A small image classifier, trained from scratch: 13.4M parameters.
Rows from expert 1 of block 5, named by matrix and row number. Rows with one number belong to one neuron. Each number is 128 + 32 x the weight over its row's rms, rounded and kept within 0 to 255. All counts start at 0. Numbers have three digits each. After the name is the row's rms in percent of the matrix's.
# gate: expert gate (model.blocks.5.mlp.gate, 8x192x384), inputs 128-255
# up: expert up (model.blocks.5.mlp.up, 8x192x384), inputs 128-255
# down: expert down (model.blocks.5.mlp.down, 8x384x192, transposed), outputs 128-255
gate.10 087:109062092117105125110163091167138136166162145136151095136121108099153123183147075118187080181116107143107142128076106115140116172109064122125141143074144128126131189119139140164165151146111103131148166142124145139074151090090098103097182132128160186146206078111084076132102120099142079118115126137177116108109112124153101137103149069097162119160093179150153174098189144142155160120104
up.10 088:130096113136080170129189106167117139167190127139115132094143116123151076131123150147173129127107096179114134135076073157123157179121094124150218135096076149141133188129102121171131160100146109138118164141128145146109131136094078103103109092133206170169179086117095117163077159137117143120144119113119083165141111101125106169158095155109116172113125126173122199098162142104106115078066
down.10 090:163164124193123098070151133080206120097111087131112147130140131137082112186112098133133128095156161074118148093129127101149129176184170119122145078145113156110129105059152087186140146146161114152140137148115084121116143169100156100085113143137154078123141149132117130099108099109162109173144141113151116144140108085140121162108159092160186133116173129092109167148171086110093132090158
gate.11 111:089149144162128093147142142121126154098148173196175057091091093104102091101111135129121123102116159108113124131091162049118154139140107102058117178093199095145136137085170085128092115077156068131094186174121105126112063158196167125154127095148128102118118106105153142130197114118179101117128142109085100125105142163148166138145150140156140143115167104130097177062086150081035104157175
up.11 109:045208136156142107141133167085170130143099147094153117061118138092110176078105108108108105091086174100129110129089184105149142172154081141101160080134129123110108124108132066161140168090196055128138114200138106129086070105135134121117102111169121129087104091083082155160163118175173092112174122158123081137179125109189179136107149147080169098119160093115137127110124114090091113100167
down.11 126:136172142144074113094138132097139141146148144165113097124057115095091088142153115110170086094068099103151058144158166097128086144095148097110172138165145120143152147103173108155086105157122141102140172158136185122126115115168113104158095107159162133128082105148131104167146115112204086071183150125117117123092162165171126073155084116132143078113103122135158197128098103106106113112135
gate.12 097:101168156136111110118166170116121152167131141196132090099110106130177109129166124130100136161130091143137081118121130123126109125135092104034124122129085147184176121101118106174159122053073112151126068169142132100142104181176183102151152089116138159069140108094143109138163158090138166081115185130088071131165151154161099105124101162161129068154152129169135094052082139109070151129107
up.12 091:175108165124127103105064094167067116111185081094190160181117079156122113113135119108145132152133153150138191127138141123141123101128138141182100087121121125114090122135190109104132160163158147142134169109124152147136100101135138134112161137129089151163093147127143190075118062139113142137113125154150146160140107157105150181114132069123164157125201134136132151188134130160142134131183
down.12 085:146107116154108193148130078137143107180157146147135129207106168164091158180123117172165137077098166097135169130213100138119104080190123124125142145141203178132154120128177086113175135108143115054127137093138103144115167181120130139077097084153169163113160174151163095129129124158111105124154076181078108073091116129155121161164100170137165169108177147169169146130140174094088118118142
gate.13 096:133146107146086109091156072115144116103101161085182125135151128171176106171148070137140097115111122106125191131136059087134085111161108101110093131136118177138159132105148163124125151097114110169144157138067110153109120106149165125131116156154119160126176118120117149130116106125167101136119081134159069121099156116167130163195137130129105137079143130121059139141134134166093136147131
up.13 093:146182164106103123115149109132144195143143110169110124058159087171163128181152066116140090189101125153114150119087078083134094109156112077142108156104089174129126097104153094129115130095142145160133138152158114120140137076197135136196114113138140153140197113070068153090156108168145122127095092124173097190098106100121131111143115119132099138116117112104059146088119118103135106178101
down.13 091:156151165120118072128102134091151110165162119108164121125170086164178117117089064115146141140135111106144124112122138080145115111078148073123140127117159136081062160070172119188079123114065099162098081119168110081101128160089125146133125160112147118161138189131109155098081087127152121125115132142121148148064124112103161065136107129141171150186145141075179127145150095150110081088146
gate.14 092:068193077166122149106159147064087096170177157166133100081107189112193124064125091152100127188118068152143079149101141152113127121117141134144140085139104079145125152182127107132172119111089107183115126173151148111148086144147185171146110166084128112132158090123106140121121117068127130110155166077181180180157134150083154130155122123107086079101089097140154096112115093097156138159149
up.14 093:156152073172124171072126152090112107134130113169182175106151095137203089157137141158114108130099147129111086105138045162079117161135135105158158104108134063113132103111190111132123136119096106126106138139116102132144109132140136134136121112074087193098127092121137151168167142072082091075144153059121182173132121151136140160145167144130072103112154149125135089119148140094112109091113
down.14 087:073157123120137116102141180110132083151150114107164165120130122119107132140108122161100063128136117140088118108169169158118097148124126137149122128189078118127114113105192163147130132156090107097179129128094142203201104090093177142101189150106133132106124159067114170081120158080102112123160164122071126128155099111182132139144085100125148078174081110177103137181102162119129129158157
gate.15 088:100155167123053115089168134130100117076161130116113091102052068069122147105121118116103193140168147123171173156080166149126130142131101136093167132130119121161165136140121147078160148104127085146151130172173090144067091158120101117134080134104112053141187103098187106160168146126119155119100140064102161145121183121132052095132092130199157176130119100183127187093089142083119091130067
up.15 088:101131137120145143095165140117139151091137125190128143129142104146140170134127124161115097100159132137153151141123117176109096112169074101096093128128109191121176140150059111122116135041069135082131116173118119044131102089154111138142065079046091152121141130064127135159150180076170113107130113093115138125163107151126103102156149150135210172171182148128144142113092150135115184147069
down.15 091:109157124131111116102153126120184170200149103159106120133070154131134073138123146105109140126089155068168066148119148135136185111142142104099181095137123065127148092124043115147132187122123129140072121183115125091117148138129149140146154123148063117089163140171118077080170108173111098115193183126148097118135108085162067101144123155087074054186066115160128072089145002101130070109167
gate.16 104:134162131145122093126167205142171121108176148115161141141086160094168165104119173158173133160100173141191059172086120145146129095144132181056132132103185104157149108124108110095089179114147128106159163126110163097121118106124107025140140135125108126117114076088111100134151168149146128077160130109131114138068157177105083072116117066180096135143118142129098156069096082085131135165141
up.16 101:112153118168103070151166155121116151156114128089119133102108156112168137105159133131183143168144163168189086149107103145194111109131125192097149097122163149129102153091092107087117201147143106147146116118096161148095146061110140050102140139126118130135117087071069085129136113138119091103127143091145112145043156138078080076084141073180116176116122150127110164083092125093104129139136
down.16 116:170144172086138143169109109228125179143128121143160117156163146165078114162104136111161165077127140166091152138145124135132146111099114139145102131055100132131155153140173132123105093120141150076118169101197165070124099078108069099151058107122157154175110136115118126148097132185156139136130107155113124090097164143121143115107128072167132163114146118140115149080110174143123086154150
gate.17 099:102108149129075111120114087114144109121228095105124099129093107087159132095119170176163107128119075127149083142085149152125127151178138106117093089082082141189183173162110154177106132115117155172139088133082164099082115075162086100075130084112147126155222152109130107146129153165102071052121139088144142145181123105074070104068147159161156119094083170133126129128126112120131086114039
up.17 108:109131072110086169138095090097179136129197115133065102081114143049115174128152180156168116116113112149176131143121143089116165154163140108155093145119092136157129122183132130097152099088142175163141117126107132076108124138193111163108148095097138121165165157081173098130166155159123085076129095098096160086159108088039099077136117160113171098068102139146138114132133141136110107147065
down.17 098:081151136079148108107077109134132142180153152104186146143112188160135135115141093069161103177151129197108155067164147121065150096067104148141129105143119141102106137193162053104084129139117178147081119113170128115161105083113090118153156123118137146142121118084076071119108176177071164138107124173116156126143072132126149147139121093100136161199151067159122055177115122146122109096086
gate.18 100:154113135096134129118158138123110106156122129113054121144147094080097133133113152171170168104191143099086154159077145159131155150167126151154182044133110112110134136140110141122114109144115164088200145125196149139142160111092162105113174064138147118096143144158140072167105177146136081099138088103147143143128118146184082128102115098123175124078139067115059166105090201074169151144104
up.18 103:173126107115165111111144134095126099142114117115058142157150134106120130134129131168186179130141121088051142157115193110158149111185125142177163075091132101098094155126129124101111097158116152096107126137207142111166129086140155050135171094148103119107149132148109117167103148152145117129107085075115137156112132124156065127077127103120121090104090071119078097088046215113118151146171
down.18 105:134157117097149091103197146091099138100090121095122140172120105136078130133113086081134106161159113113103103095139148146184089142121177179187080161152140174103098158134155105120105084186101089167132113198080184168182117087108179138143120140102116095153075113098130165152130141074112130092124160138089152146102160146158188085132094136164113124116070129162127174131090119148137158149121
gate.19 092:135146137173124094166117084133166066200081126120149081160091135148163104108114133092162088203179172132161116184164131092110106158105162125094095104099116140148210142150110133111149184099118123129162065126100119184098108190142138135106120143130114109130156069167118077142140138112134134176105106094135084157160152115138106115106092138087125073099109083112168147166096116121183116173203
up.19 089:126119120152145113151108105128149131149157087140105122143111097122132101126169150146149110098149155136135096130144091051094114145125126083121112140056103147147104174149085117177118115089088122109113134086153185163119101105169139144144128090110153200156121056136092061155158151204149135113163119140100106134113128159126107129156116122116142133157122123151127114188125125131123087121172
down.19 087:184130185115131111156148150108079119129112124114100136114161106101177137124138083153107094178178122134098163099138088150167243147142140127180119138143098164108132110137109137130163113089106138184151082131162135102096118189116099140113152136100130102130118154110164166114157104098110209148080120137127125172140102085113155107103131168169139107163085078082171147126114169110058110104108
gate.20 093:123143138186105160107191130089110131153125147137085091129116148091145102116151046174101168091126136095035077149185147170121069156161100149132161133114205130061108144139155163107179046114131065147073141122141110164125102158142138098111193119153122097111114110134116139135161142114158194137145129088077086102075151152137176118156117166144143112111088107195203125118111177134124136144118
up.20 093:108155116198079176126121131094147146162110189184124116143115186140141091090188072109113103051151119068037115109164165129094112105128088157161152166164193083092091086124108163126119115160157085140085132141104149185124119166102151199131188067105120093157123102130110148129128143095120125132164162107038124161107131152156196080141146147073110105098073091141141171116049125117104116111129
down.20 100:165122061127102127146088139130161153130085172119110101174157147116132132174133107137151080115138092077133189126127090122214135115096160119135146147150137138096088124127146158127100135084100128142113144078137091138120179091137120085162145128127144138137104205147143133158105103069146151100101093175103116073112140138142184103108125119151172214129140157111160128067181157169082102126153
gate.21 092:178080116082175169130129097097101109154151073157103088160105155127191122138083077134148098137133114159077112137111136182100179185183096186125173112125114140120188141111146162157159150168099150165076103167144100126095080150161136200121140160123158087089203101110141146121042111093122124126141177093130139171147136126130125181155098129144121124125069091091126108066108111130152161100049
up.21 091:112080095101130165097134135127096126114181127101145118099074143125165100119122083143167127136172125144108139163131111167130144149102116105149099139113157155097141152107176154117167127231099147118071094168131147176118022102188135145123167116152108119128179193153126096143091093092083129084119177083105136171136129152095189133116086118195119121149088114146140119106125107074131105180101
down.21 096:123169100084110088117149145069123175125128124111130130064155159124171122096136044108102134164144134093160113117171162124162170138081125141145081157155041145111100143162072143127105094067116119167136095169151156113094136137133172148141175143101138158104099121103117126122137143121115135130134166166109153161152111116104121099142107139143130139132087136186162100156103122197107099109156
gate.22 098:058135115145178160189123121124179105103095158141183092146104116120061172137167124149171109167127110184124143121116159117123091110161073095067125161132073160163142117165184189104192148137144083124129191111119130136123117181160063180128158070141121139118104141105139134120134160161153108116163153120126145088176138126129113100154125073128130099101132112141068124130162114140105186181113
up.22 095:181138125156116091079138159147111165156119145137102161155146133085219141094097112093084137049093120105121123121117107119149147157153131110156130140084095139133095077091124098158069132094153173079142106148141130131126100106108172082144093156173137122098106159148109156148138134151087175094098135118117094138101106115102155139139103134152124102184151113124170138151085153115142106113164
down.22 098:177100093206101105111120148118132113178137129170163127141121126077217113113082128140133168092114104140129139115170136122167111151148143086089134144125165170156112145094161098174128111085126125145111152082113072133077165248140127169124093121161159141122134148131132146150108148163159098122088144107100156164118124086135132093107144137117173108088169134098177111150131106106111094101136
gate.23 087:129102199064183090203124099102127118177151169131132099117158164095103129134087163143129082160125137157153132182128128194138144103121137133155086139142143191133101150147127134141110149188127122168145135143123166178176139109135076155091132184130130093134136157088159103163145112055104134182124110152090101108097152152096131103112129082149161138145123109180171185166111153129130067175124
up.23 090:145026188077125075120142070105128174184106138128146138156139089147129104177121193130164111089128106185113163150148100180109110159142107158149139089144117180146147156128120134142056166134113129152132131127150141135180133140196073111103134091069114166101142126080178125148168159123113151184154087143096131131134137183154089111087136048183124124136150172204128149087134131141116074133034
down.23 081:120128188071173146125193104146143041213077093130079111149111177138122129147125134123124098202174071130117160134118178122090074117089143157138061178144120115126141163133167090108064143131119199119156094083117164100112105107094132119110134138116091046174112130069092153138111140132117166115126118131099139113110128102127196160112083130167156128111054062149115151167068141143081174082083
gate.24 086:135157106176169188117139160153177126182109134115117113085131143117068206099099166167146098094106146105146149098114087109111126130097136132101159151155103184144126109091171093106153130095134126139159185139102072184156076174158126109161076114182146120149082092161131101110138111137077161063126147108089107095151141097162113086226078147166144131099103126136171157144104087141097117143113
up.24 079:126119086189083189112136138121140116140101134092167127080159079098148168130123120142189089092133095109153167168077061133128083143107101103120148119099158156124113145112141077117154097160117057140099168093099118150077168146088082121126088128132179131146137106171126121173142129151076122094131093107106099156105130134177102113168198106169109178069079130114171163143169054113115075080132
down.24 077:079168127085073151166055143121078225107098045127094142157125148152118141138136191178141167092143133126116109117105192120077130152179134117115108113135100092152174111170147187100122098096160080074136162128098143036110131116127104137141138118141120096066092097140199145158083161089093175144135127195135151101200087105117144165110127105136109143117138128158084122152096083127162128157097
gate.25 098:060137168120135155139119085171145143077164193154154099112100122146100205115103101149140133098146097164090158136090129099147071099136102155092117141123135227114150174160165102141156137078125180058104140080093133099121110117129071145095119155139158129141144172116143108162108180133141085111168139117144160114121150149151142113115106110106173154083110136116090172121198094186129094129071
up.25 101:193092079133114119113134132111066131143103056120088189176160123118163068122151185105123122126123126112144110102127131113082153173107168124187167168136095044119110110105143134134104135124117071183131129121128093104180143083144180143140186091102084152089105064138135131097099115137146174139120084128084124153102092095133134141113117119150061133143112116153121121196077132111138167165167
down.25 102:171135127129122113163135153064141144073076139108158151160149099165131157145158129184135096136119084112128138127112103141143142181133120109168101147158191179102095180180174123171114083068084075131113111099114100106150155130142113135142134166108127110100123143105145184173116189055153158093099113185135147082130054133114172131144186164133177179137144175138094134076151129168103120153130
gate.26 118:202153158175116130167090141151128153201161144151146139148152145156127125131147092137154142066103166086080168088122132100106166084091166087141125161114073114079104075158178121134191103140144181151142176127161100078085203130155130153207141094159157149117139107096091166089112054188132152123075145157077097134130118126162128139188117147132072135121159060154138155161140099176115146107140
up.26 118:138085097034139094108161113087136159128166139113112106130120142160167121091109089094121179184118112150153113152144120143127127132073103101161046147152092154089138169088107110128109134117095104145080124134154146143137115182160156188184124135080161111066113150097112119128082135118131125132089162142111088151151171132051105096205095187187149095083116100057126084123108094123131103075115
down.26 127:106079117104104191150101091136130174100167104139143084180067079173115133095093168136155174122127121183108139159112094131109075105118104097134083149153160178173155149156165144111114117192095124121084174134109183127128116072168141122147129101098147114132078105091160070132181136080111117124143096121089126094128122171106128154125136128165067156089193141143125143102123153083118111163091
gate.27 110:168139164123143071175126100164055105162119162140119109111075162207158112157073096104182186130133137076142148139116111162120116101097092147145159123163120126140145159134143108085146144168093109138132131183132124153143106151078087134115177203141148099094097108143154137138098123092112162106093113082159146155094114151141129142108059158123074124080143072186164199097103154075143101135131
up.27 114:139150122108108111125089112179089153178143169133105126137067158208163159118133137113213200157136128129126163175085126175116103074094103136132147106109105153141110158156121139085117103185093160107129127149131133162142105112085088104116170181115134116124094094146146070148103105100140151126105106126153149138083142191109103159080044107118071150091103114188146156116138161048158095129121
down.27 111:137129105085196092125079116111149083127133128105122185100197145108179121073139172120126151202170159130162156099077107109117152143131122105156095151118103124087085116107135203097132167107122149123143079055087111158105126129120172119136184128115120117162124132138096177039141091097091191154097140125140133188165093089096137148111122099151156135144127149107150066134124131130144126123124
gate.28 091:103146144134062139165118100107155090133126198090120126147116074150140108171144085191092159163111121222154169172078148096135062150102115104097110095056125119160151180141061153106102134124126107107124092126193098167057127095151124145138120168092147140098170135144103073159117170108097076175158150065114105129160164126147148151132081094138160141089128111224176159178149123132130095099142
up.28 088:128037128120117113129129109171143134108123090147154136112161130120110115170137135169150127113120128092082105154169055161137164142175157066198154121128165134132132094080164100099101174104158146134084145096082196097175165108119124092103108108150110219149162139136122062137182149173061162106121094078134167124164125145161120120072112139100134137151158162085099109111111116116137161090068
down.28 083:139130113150143160149177140144146081099094148137099127063084118126192129126147119107125122119104137186171116105137087116226152102141147127139128087098140166089114138057161111093181135147131127116126168121150190183129143159125165125117146160148165139124106172136168131127185119124183106086190135097102111172081112141152137066150142150089133055104114196174122169098126150144152158146181
gate.29 090:114153152174135105152129099134137108182103147121195111080132153119136110129145064132076121171111156114079077083149124132118201120157077131135135071153203180105106111087104117104118152162189150115159171144136150129121125072142145137138069155143109160107125084136142134108181129125068115132144191151138070147135141163186109130130125178089147144069152135173095139073114099128111148073096
up.29 089:055086155107107127083148153165140069087074103070067134104142124120130161112118083130177130156138096119154191171101069125093089151121150121144166111134103139112130170120072104130145107141060124109157074081080127155157163129110109104101128162098141099104165134123121082195084125147150103128151122116121145082124143108142127145084077121132195122222052130128156127146150163188114121066102
down.29 090:164090170192188134147114093181171081085091135130097140076109138076081121161117142172141125153143181154155172123094121127123143144183144174093130134138127092179162099060103187141184186173129122127117154107128095121156136083109116130095154143178106126111111117183129130089132107126156114139118118091135078129134105063194055207108095082103115084126135153113138139113185128106189162110160
gate.30 109:099187132135084144130104149139137112132141149160136135099086154075122137142072129127079147112040119104118148098139138106149086095151163146087155116152167154158129098168146146119074131089160153158126160174148123161125082160172114138121100111163105174072161086113145092098130153116133082105065122145136074156114158113162121102185115200140108098108153127155107201160129164073111153121141
up.30 105:105086133122149037136162114119112156142157102146127104150122141137154097058141178118168092098180131106161120181078140129142129157070120106185081139128064067136118141090110120110136109125103118131105080121109088108123139161145167117113176155087121062106068182115094154164144112146110161166160105131138201086117121083104149122088132079136115136100103194152171115125184100131165144171145
down.30 096:163088082186101181125169114121188112144115165165135096137099107099108151153114142188118131089075096084121139100166098112175125209152096077101152133120178155168152105124133155169181138116133104096118154104120112124095172148153170113098145088154173170112164196125142138097140117081158103144117094142141096118124186162183074172171124180119189120057170149113127141095159144110089138149111
gate.31 118:159145171113173094125142142231138120158144138134135170075090177119125137181083124055142144141104114106150155148143180181140069095098191148125098136121102114158191106091121115135117204139161135119121129152198147136152080119115116086101100171183111094130081076109119143119101116126132143146106167082190081170127137097201101195094054087078051125150155104136097159171172163128160134132137
up.31 127:160095162114191094151118137218117158129115108097145190111134165111107128204092105071144111162107108116144150131118175138122108128088148131107097135150069119099175123130126124154116184138148144124078119151218146126155123080091117080113121164126116109133101095112134152128095129111109173138130150138202145178128123077162104196085100091111109154120149120128079127151203180166195157118118
down.31 122:057115135092174164105093108178121186118145133107185134086166087134070069143102087134150103155101113157120119140106139119086098181114103151107154138106161102093113131097111171151106160139103144157108110103081132169142126060089128141147174164097118159214169174133127119098117091117069101117105119127206119181138136157114112154128198092104133143127145155146079047182140099206167118094149
gate.32 131:085120188129148134138161163139133100142152163090131151102097083142156175172155082101115116119087130137101106139168112156163147150143147135079093091130098174119122146059104129165177189139102152107162143170115126141113141083082140090095114145195123064098134100178119094149039166137132165165140145113150116179143116111201130217102112072086125119146167131118124154142121178129125166156175
up.32 134:167146068148104145109070091113085135090125097158149112180157145126099083096126174139152139141176156138169133146111138115104082115102122130132152141118182084165147114192130119103095072121137082151103134089142137137131090129142106140154127104074125192168121163096115155132221118117109079113118069149110150082124142147055106076135138177144143147128118137139148101098128095139119074102106
down.32 148:131148145165102129158150123101117094097148178175114113132083145100125128130136147173135141073074109122150103181147127128153115141154169112130161114105125155176139145127153080114139147124123118149125155134139112144147097144141123075122118106132150111067116124123106095184144139147184079100147139083053078097111185128155093104173117143118100090103104101091158214055079145061106118147143
gate.33 122:144096168128123099163132123105117132091112154097170106107130083171158129152173104120137089132162139139113094151140148159132145138156148159073149111121141090126179141104138103171218144139087105121135126129141074134110146133135111155058175164156123135127133084126173160119128170091181146184131151127194163103164129111197126107090141117121114153112083182132111105137128124168152176160142
up.33 122:138138081143141186055129118150132121141124081144090145161130118110087117136097144122153141112075081086133151125132102098120075140133113097141128109131118129129079126117122162136037099129172159160131158111107180126147121124087121093163079097093160152128153146146081100166129083166076122083112125128122114129101132136073118186127126114120133097140158083137172130114146110111106073069116
down.33 133:182137112135104148133132138106179128080091115122151143138106101147112133144109107161141131117095103090075094106129152141170096147145157134115147103143173150148125116140179129185147127114150065117086152170114173149104143108121153109080153138162126110134137143158182127112090100108182101155174149130102122083148119160170127108126158179185130133101170109078135203108154104060118104135198
gate.34 093:146117136138124156222130091124192100191106134169098128140114185058120160076111128142084096046104099130141144120146112124121102206123187146098133138183156167164171106188115136117155170109173078197187107105110139170162099246130111079142132117142102089186128075129175093105172170118102126069193119139121108157177140101125124116133089167077144061134117087145164156131108081143171149108105
up.34 095:108142116183090135104131129099174137146161185134136116101108122115118111113138104110080176062116115168126132136156136159132125179164138125072142076120120197153095124120092148149141113153137103230162170116079130184087097148165089102154139108177123081121148148173129114100141144185083173058129136129153102189149164114141085089101118143152116045130094109203130119107159110109133095078142
down.34 089:137090117144159141150104087178143093131102128130144127141166188118165105192114150135112072144138128121134168101160169134125135157154088129128141121126090078173116123089142153140150148119165131108107152061153106098132176129097127132082124135125148100116201175097117150141087064169136133088109148181154137136156160124149129142124179052044161119080132132134108074126191116167140162140115
gate.35 098:108173108130121119200106152114117089114163174122195118155151112141166073106126142162159184109158113088135192147109121072094073147105141099057131214065114081091100155158157120113145138100112122159128130125125143094080112105142145122230121141131109155091111111123123153126159138154111095162116157066103081150079104108174125131156136109160071099162097110083139106154123098124101103158132
up.35 096:086112120126146124140159110095176141081151191170130131106175124117107137112135140125110109162132121132121100117112120115108111132089058155108133162122113105082088147138206124153097155098132094142125181106130074043132090098161106133152126149148175135129114166083104184121189117107181070144075178103154138158085146111156137098170191112130118147084136125141133189070149102132120129111109
down.35 100:135149090140128141123100108122164111117206186115125109144135105089114133108120075134172050135137087094183082126154079063107065136102105112090140192159141173098100157136183137127090089154100087156146153105085127174150177161137121136133118172082164179164121128116174139122155116088124127090124131122136102124085138141103145103172124104144153147101106184151128109117140165182100096108104
gate.36 100:192124152142137162189120087155091134164100137181126079175120138153147110080146162162086151191075114170105132094085116139172141201160107112108128136128146146123110052135124148113152139127171158117172073131144123086091117146127124109122131100162135157144135163120167061136148077124160130109151154160059090152145152119137125078149183106086075098106130127139128136099093146096085082128141
up.36 102:069128114131112103080131150100163159136137118144087164110161134119113123152159111094145120047178110088146155136185156127057115063107107152102104127147114139138123174092169115192097130136114099063064223108095124150128143117141167121159112128068137142117158095097081158097073131148147135116112124158188102131082069145114125199144085132172166121125134150112103060143133084191146156153124
down.36 112:098106099126106149124085083155126146079148148139087076145084113137113074132132168150198089081066115121184091207143105078091106097185095093077144118141110112158153159125066156122157105187120140113090186113159122160123150134141134139104115143128130176068147131138164070150119121132105082084170100138114061082098146153115145149156064149109075118112153161203122120102097171121148134139122
gate.37 111:160174136176151111181128167164186081109182131106234125195103123112121129174106134204130185110099126151091100129124116104118113103168173146134121154112105112128179124085133119129173147145135132110134122128168165135105164081122120058122078105151139119131070106144137073133120135097116157194181159054106113166130138139208063107133140068120087105145151126134170147134146068050147134152103
up.37 115:177153140166111145205127156154148090108115190098182126152077087119093139133119167186159123089131159176100098152092108086133100079167177127085127151101115113136175126124109141126122125178102144091167138147121130138060134100123104088110118088169141126125051143137135089142155134121133151175178154055092161147111136150186078113131121074126125077186167121136174129121137119081122118150112
down.37 116:173068126148139169164113087144170119144093149162130091092143094117152137205090132154137118123132057098125146097193084106117159168142088107089174143109163142057094164093139089191175124090118146148104121075160110147130165153124114195093173139103153147155157159127129125134160076095071139131090083154125148132105127132202108161137186127103174169098151142087107118139159097160069093079156
gate.38 104:102141172161133133157147137124110159130092123190123102065087141109077119116156097169126121151105145148146080114160155144169166142161172126158144135176149119136144126133140092111190132159136131143086165184084121200150062134195153095122147167141075081153084125157122157127135061123121158126168186099088139148127183188163127100133162145161110157117116148134144176095061063098110162157157
up.38 098:095124133125146119101130116157173064137156125095121164083093160139136084140165161096172166126154119123144173140091136090127153080116152164159104103127110081142136144107073143103087186115141159112091090158148072120161113122129173126104172158068097104104165124125116103128132108086137172200151145102140101063112136101103163145109110131104078115185151135131143157121133167118116131135176
down.38 098:145065106110118149153088127168127101103171174125142131120107169150114140090065168130158179106164160155109093145103134124163077036099127166074079136084072174180123180191141120156201119088095097093111131130165107141069078130114099073087096094099201126122111171088174115176156112121089098163140126133106165173135146082090080157145101109179133171091117121100163106073138172135141082106168
gate.39 078:202168093101038183087135149143091177121138151113138101161100153162172137143165116109136163171099142059108141154126132111132064114081162091084118093076143150120130130125128101164070112106134108160141149119183123119095092074152130118112120102112116135100171157108162102128129129152129122131094072146135112162105141144114138152123120195111108116114125155137113138135138098122101142118163
up.39 085:169162082108131197140181167127161194165149129154142120119104122169117076133181165136143068193115161081103124100169147100137162138110144068084090113097138146057119128168132150122055129132133163146147166134148112135091134109192143103102158118082143124094127150121109109088190142160126143156166097182134137132150143163116108163167146109134134130165136198158113108126188178149109155144123
down.39 083:160131130037132125110138159140105129163091135161153108176101195141163206106093126104133100158104125107056100122167125131143135096050122164128060112069119198135118148162197074118092101145124125153169128135146186116134091145143129108148093152087112106166122131134165146162080139162153123076070147143125120044100126114093158118131107183158136183122129084172095164119110197119188142143084
gate.40 099:145143113141124111090171138090181007136133096191088096157132163081175160163082150139106121122137101135134091131118139180119153102140147170141112125151145132144167177161112172172124165133127117129134119134132114154180086162121125083074106123110101099119131138154086124132124145078146151155182120098119158117134164080136087093124083154101151057150113101141108151118049184119177155142170
up.40 101:128127155121117078074138126144115144158151123113117143129144139116159187130160165154222131151162102066113114092111117152125143140085156143146076111089130149135148114143196133192196145151137108045138129176137078098163091130125096094098111124154125154095066145114087073122086133151177171130207090114104169108140126170195113132110082100111135129189117148104106143164098158111136175105156
down.40 090:113076114082172130186199139093140152130124145101164124168101051162160154106149093079137108127133146107195099136100117142134200055118152156154040112168134167138115118099081134131173097124086105154128141148180164148099128225151135127142141140098121078144115112097170106139144084098119131088117135141101165171163044136095147047094112147189125133147137134107105079091146033175111125177106
gate.41 083:130162131166127130139153061146152138151143151110073090097117153078144152163125174140128119097066154159106126162162156099107115189084149071105198064160136172144168105146095161122136198096196137148090166161105127100132033173203133121133123122158112117075142136121107069166101165135098121065183160077121107160150155136144089119146118130147084078122116143128108155104113053096103050078103
up.41 084:117137092129190122165138108151104083123130148080152171054123182124139141125149078148190160177098175093130104133078115137178149081151112108139134069128083125117113145104137093141193137083143124147073163155132200138097148132111115144126125148101123149105104129134159108150155115159126106197126147199114145119153151142106091057114090154110114102056120141085123076146142113109099167151182
down.41 073:103122081164199110129137106145208139157178183129137147152102145142173130105088103131143189045127171173121120106058106126164101061152135139096096151122200179086034163128074109124104121148128101096082172150126151101126135126173166162104109114092103104156089164164133096135185104175181092118125163139102139143083143144127112109145084158114122114075200149170163106109115141117133111111182
gate.42 089:114107115182168166069103124119093082126135106199155088130101119120135141120122147112125118170075134132133100171175171116095113183110130147087114128162114147105128182082179147101089113148134147152102197137119106164154066172129143130131130115114134106158147142113093113126117127091107114102114159135102120126133140127160093091170191099063161128092122119096105138069097135154146162081098
up.42 087:120117079102067112120129146144178128126160183161131103126104066096103081111149105131148071113173108083181098144111086083140085148128116108125100172182108128160146170120129137098177129091110088106110158136152143129130121165143113159146147093146145126148131127117118074137139099183168117102111124064143158109145119098094123071130069172188116212100108094139122187135136126119147124184170
down.42 082:126160196169051093124150145121096108096119165111183182131131162110179101088091066093132107144132127092120078124155176151123127180073200111141151135133147089155156121130125163143115132093111092122118090183121145095141079148145088124094149120145112099141138161142139120168066156087089129173182223119161120135125110122171134110146112112106155088166099150121225117092055139140176067125145
gate.43 112:127134149172168091139150125138192152159112079091154142111131128137119143144111136111056101138103158136137099051143169158153153106124159139147148112089155139138140018137194135154179140167156152113154146138099145146141097096132076108127120109198073142138066113173129117115157093142045140136169178121145161179158149167157109117128163109131081140182141137113193113133138135125126136130160
up.43 109:136141188182101146093133154157176139132092110094190158162114086127100136153150139116079070154078150105101101038154148105153145098159138110126136085143149140156163039089195139191144175168130174097127129175118151141103122125151111172124100090171059150106099149132171112120096102135033131172160155113158167143128123143133096138126160114161063127163144150133178135170120163120159152154153
down.43 124:136146106093118109140101173107107145094080100068105154150182115136107180123162102124113139135211151184115154137117089155120105091131143158180092151161044156113084156196119129078124056063115102123179080129116111076095179112099090153142112124102154140134091148094161160154085161148085170138044119140158161136151096123055191134109117165200170190096152126158088126147146136153120151146107
gate.44 103:137097154112140158116124177113121137139153119100148153098135119126219159149193080157145126195138123154080153174152156125133132091084150138083144122080121149134210133061172137158146164129076153124086121088149123082146125094123130099107183158122144141152149098106105123119098143110148083155123109125174123150159171117151097150121102111121145084112121136095050111125152117157142121132148
up.44 108:102103124132099033098113117139105145079143156099108139145128110111123158102119140135119168151168136113235120107123111118156148106176121072122112093131103163159069096128140116145073070097109082124155147108105142149099191120143122120148093094139119136144132153117110145141140099156138176084103176154095174081099103144136101110093157106147187158223160156127149088102087079090082135119150
down.44 101:118155113168079113121126171088092102077145133142127176136113146145117148107137132154120149114111140135102116144154144103123095127165136151105115152128123145156146114172192098102107112169114110115143180146094150145150160108130101098127109116154098123049086094114139097138147207096149108148136109121110083091118152098119147117177140162192100110147169099148141153111065175068152081192136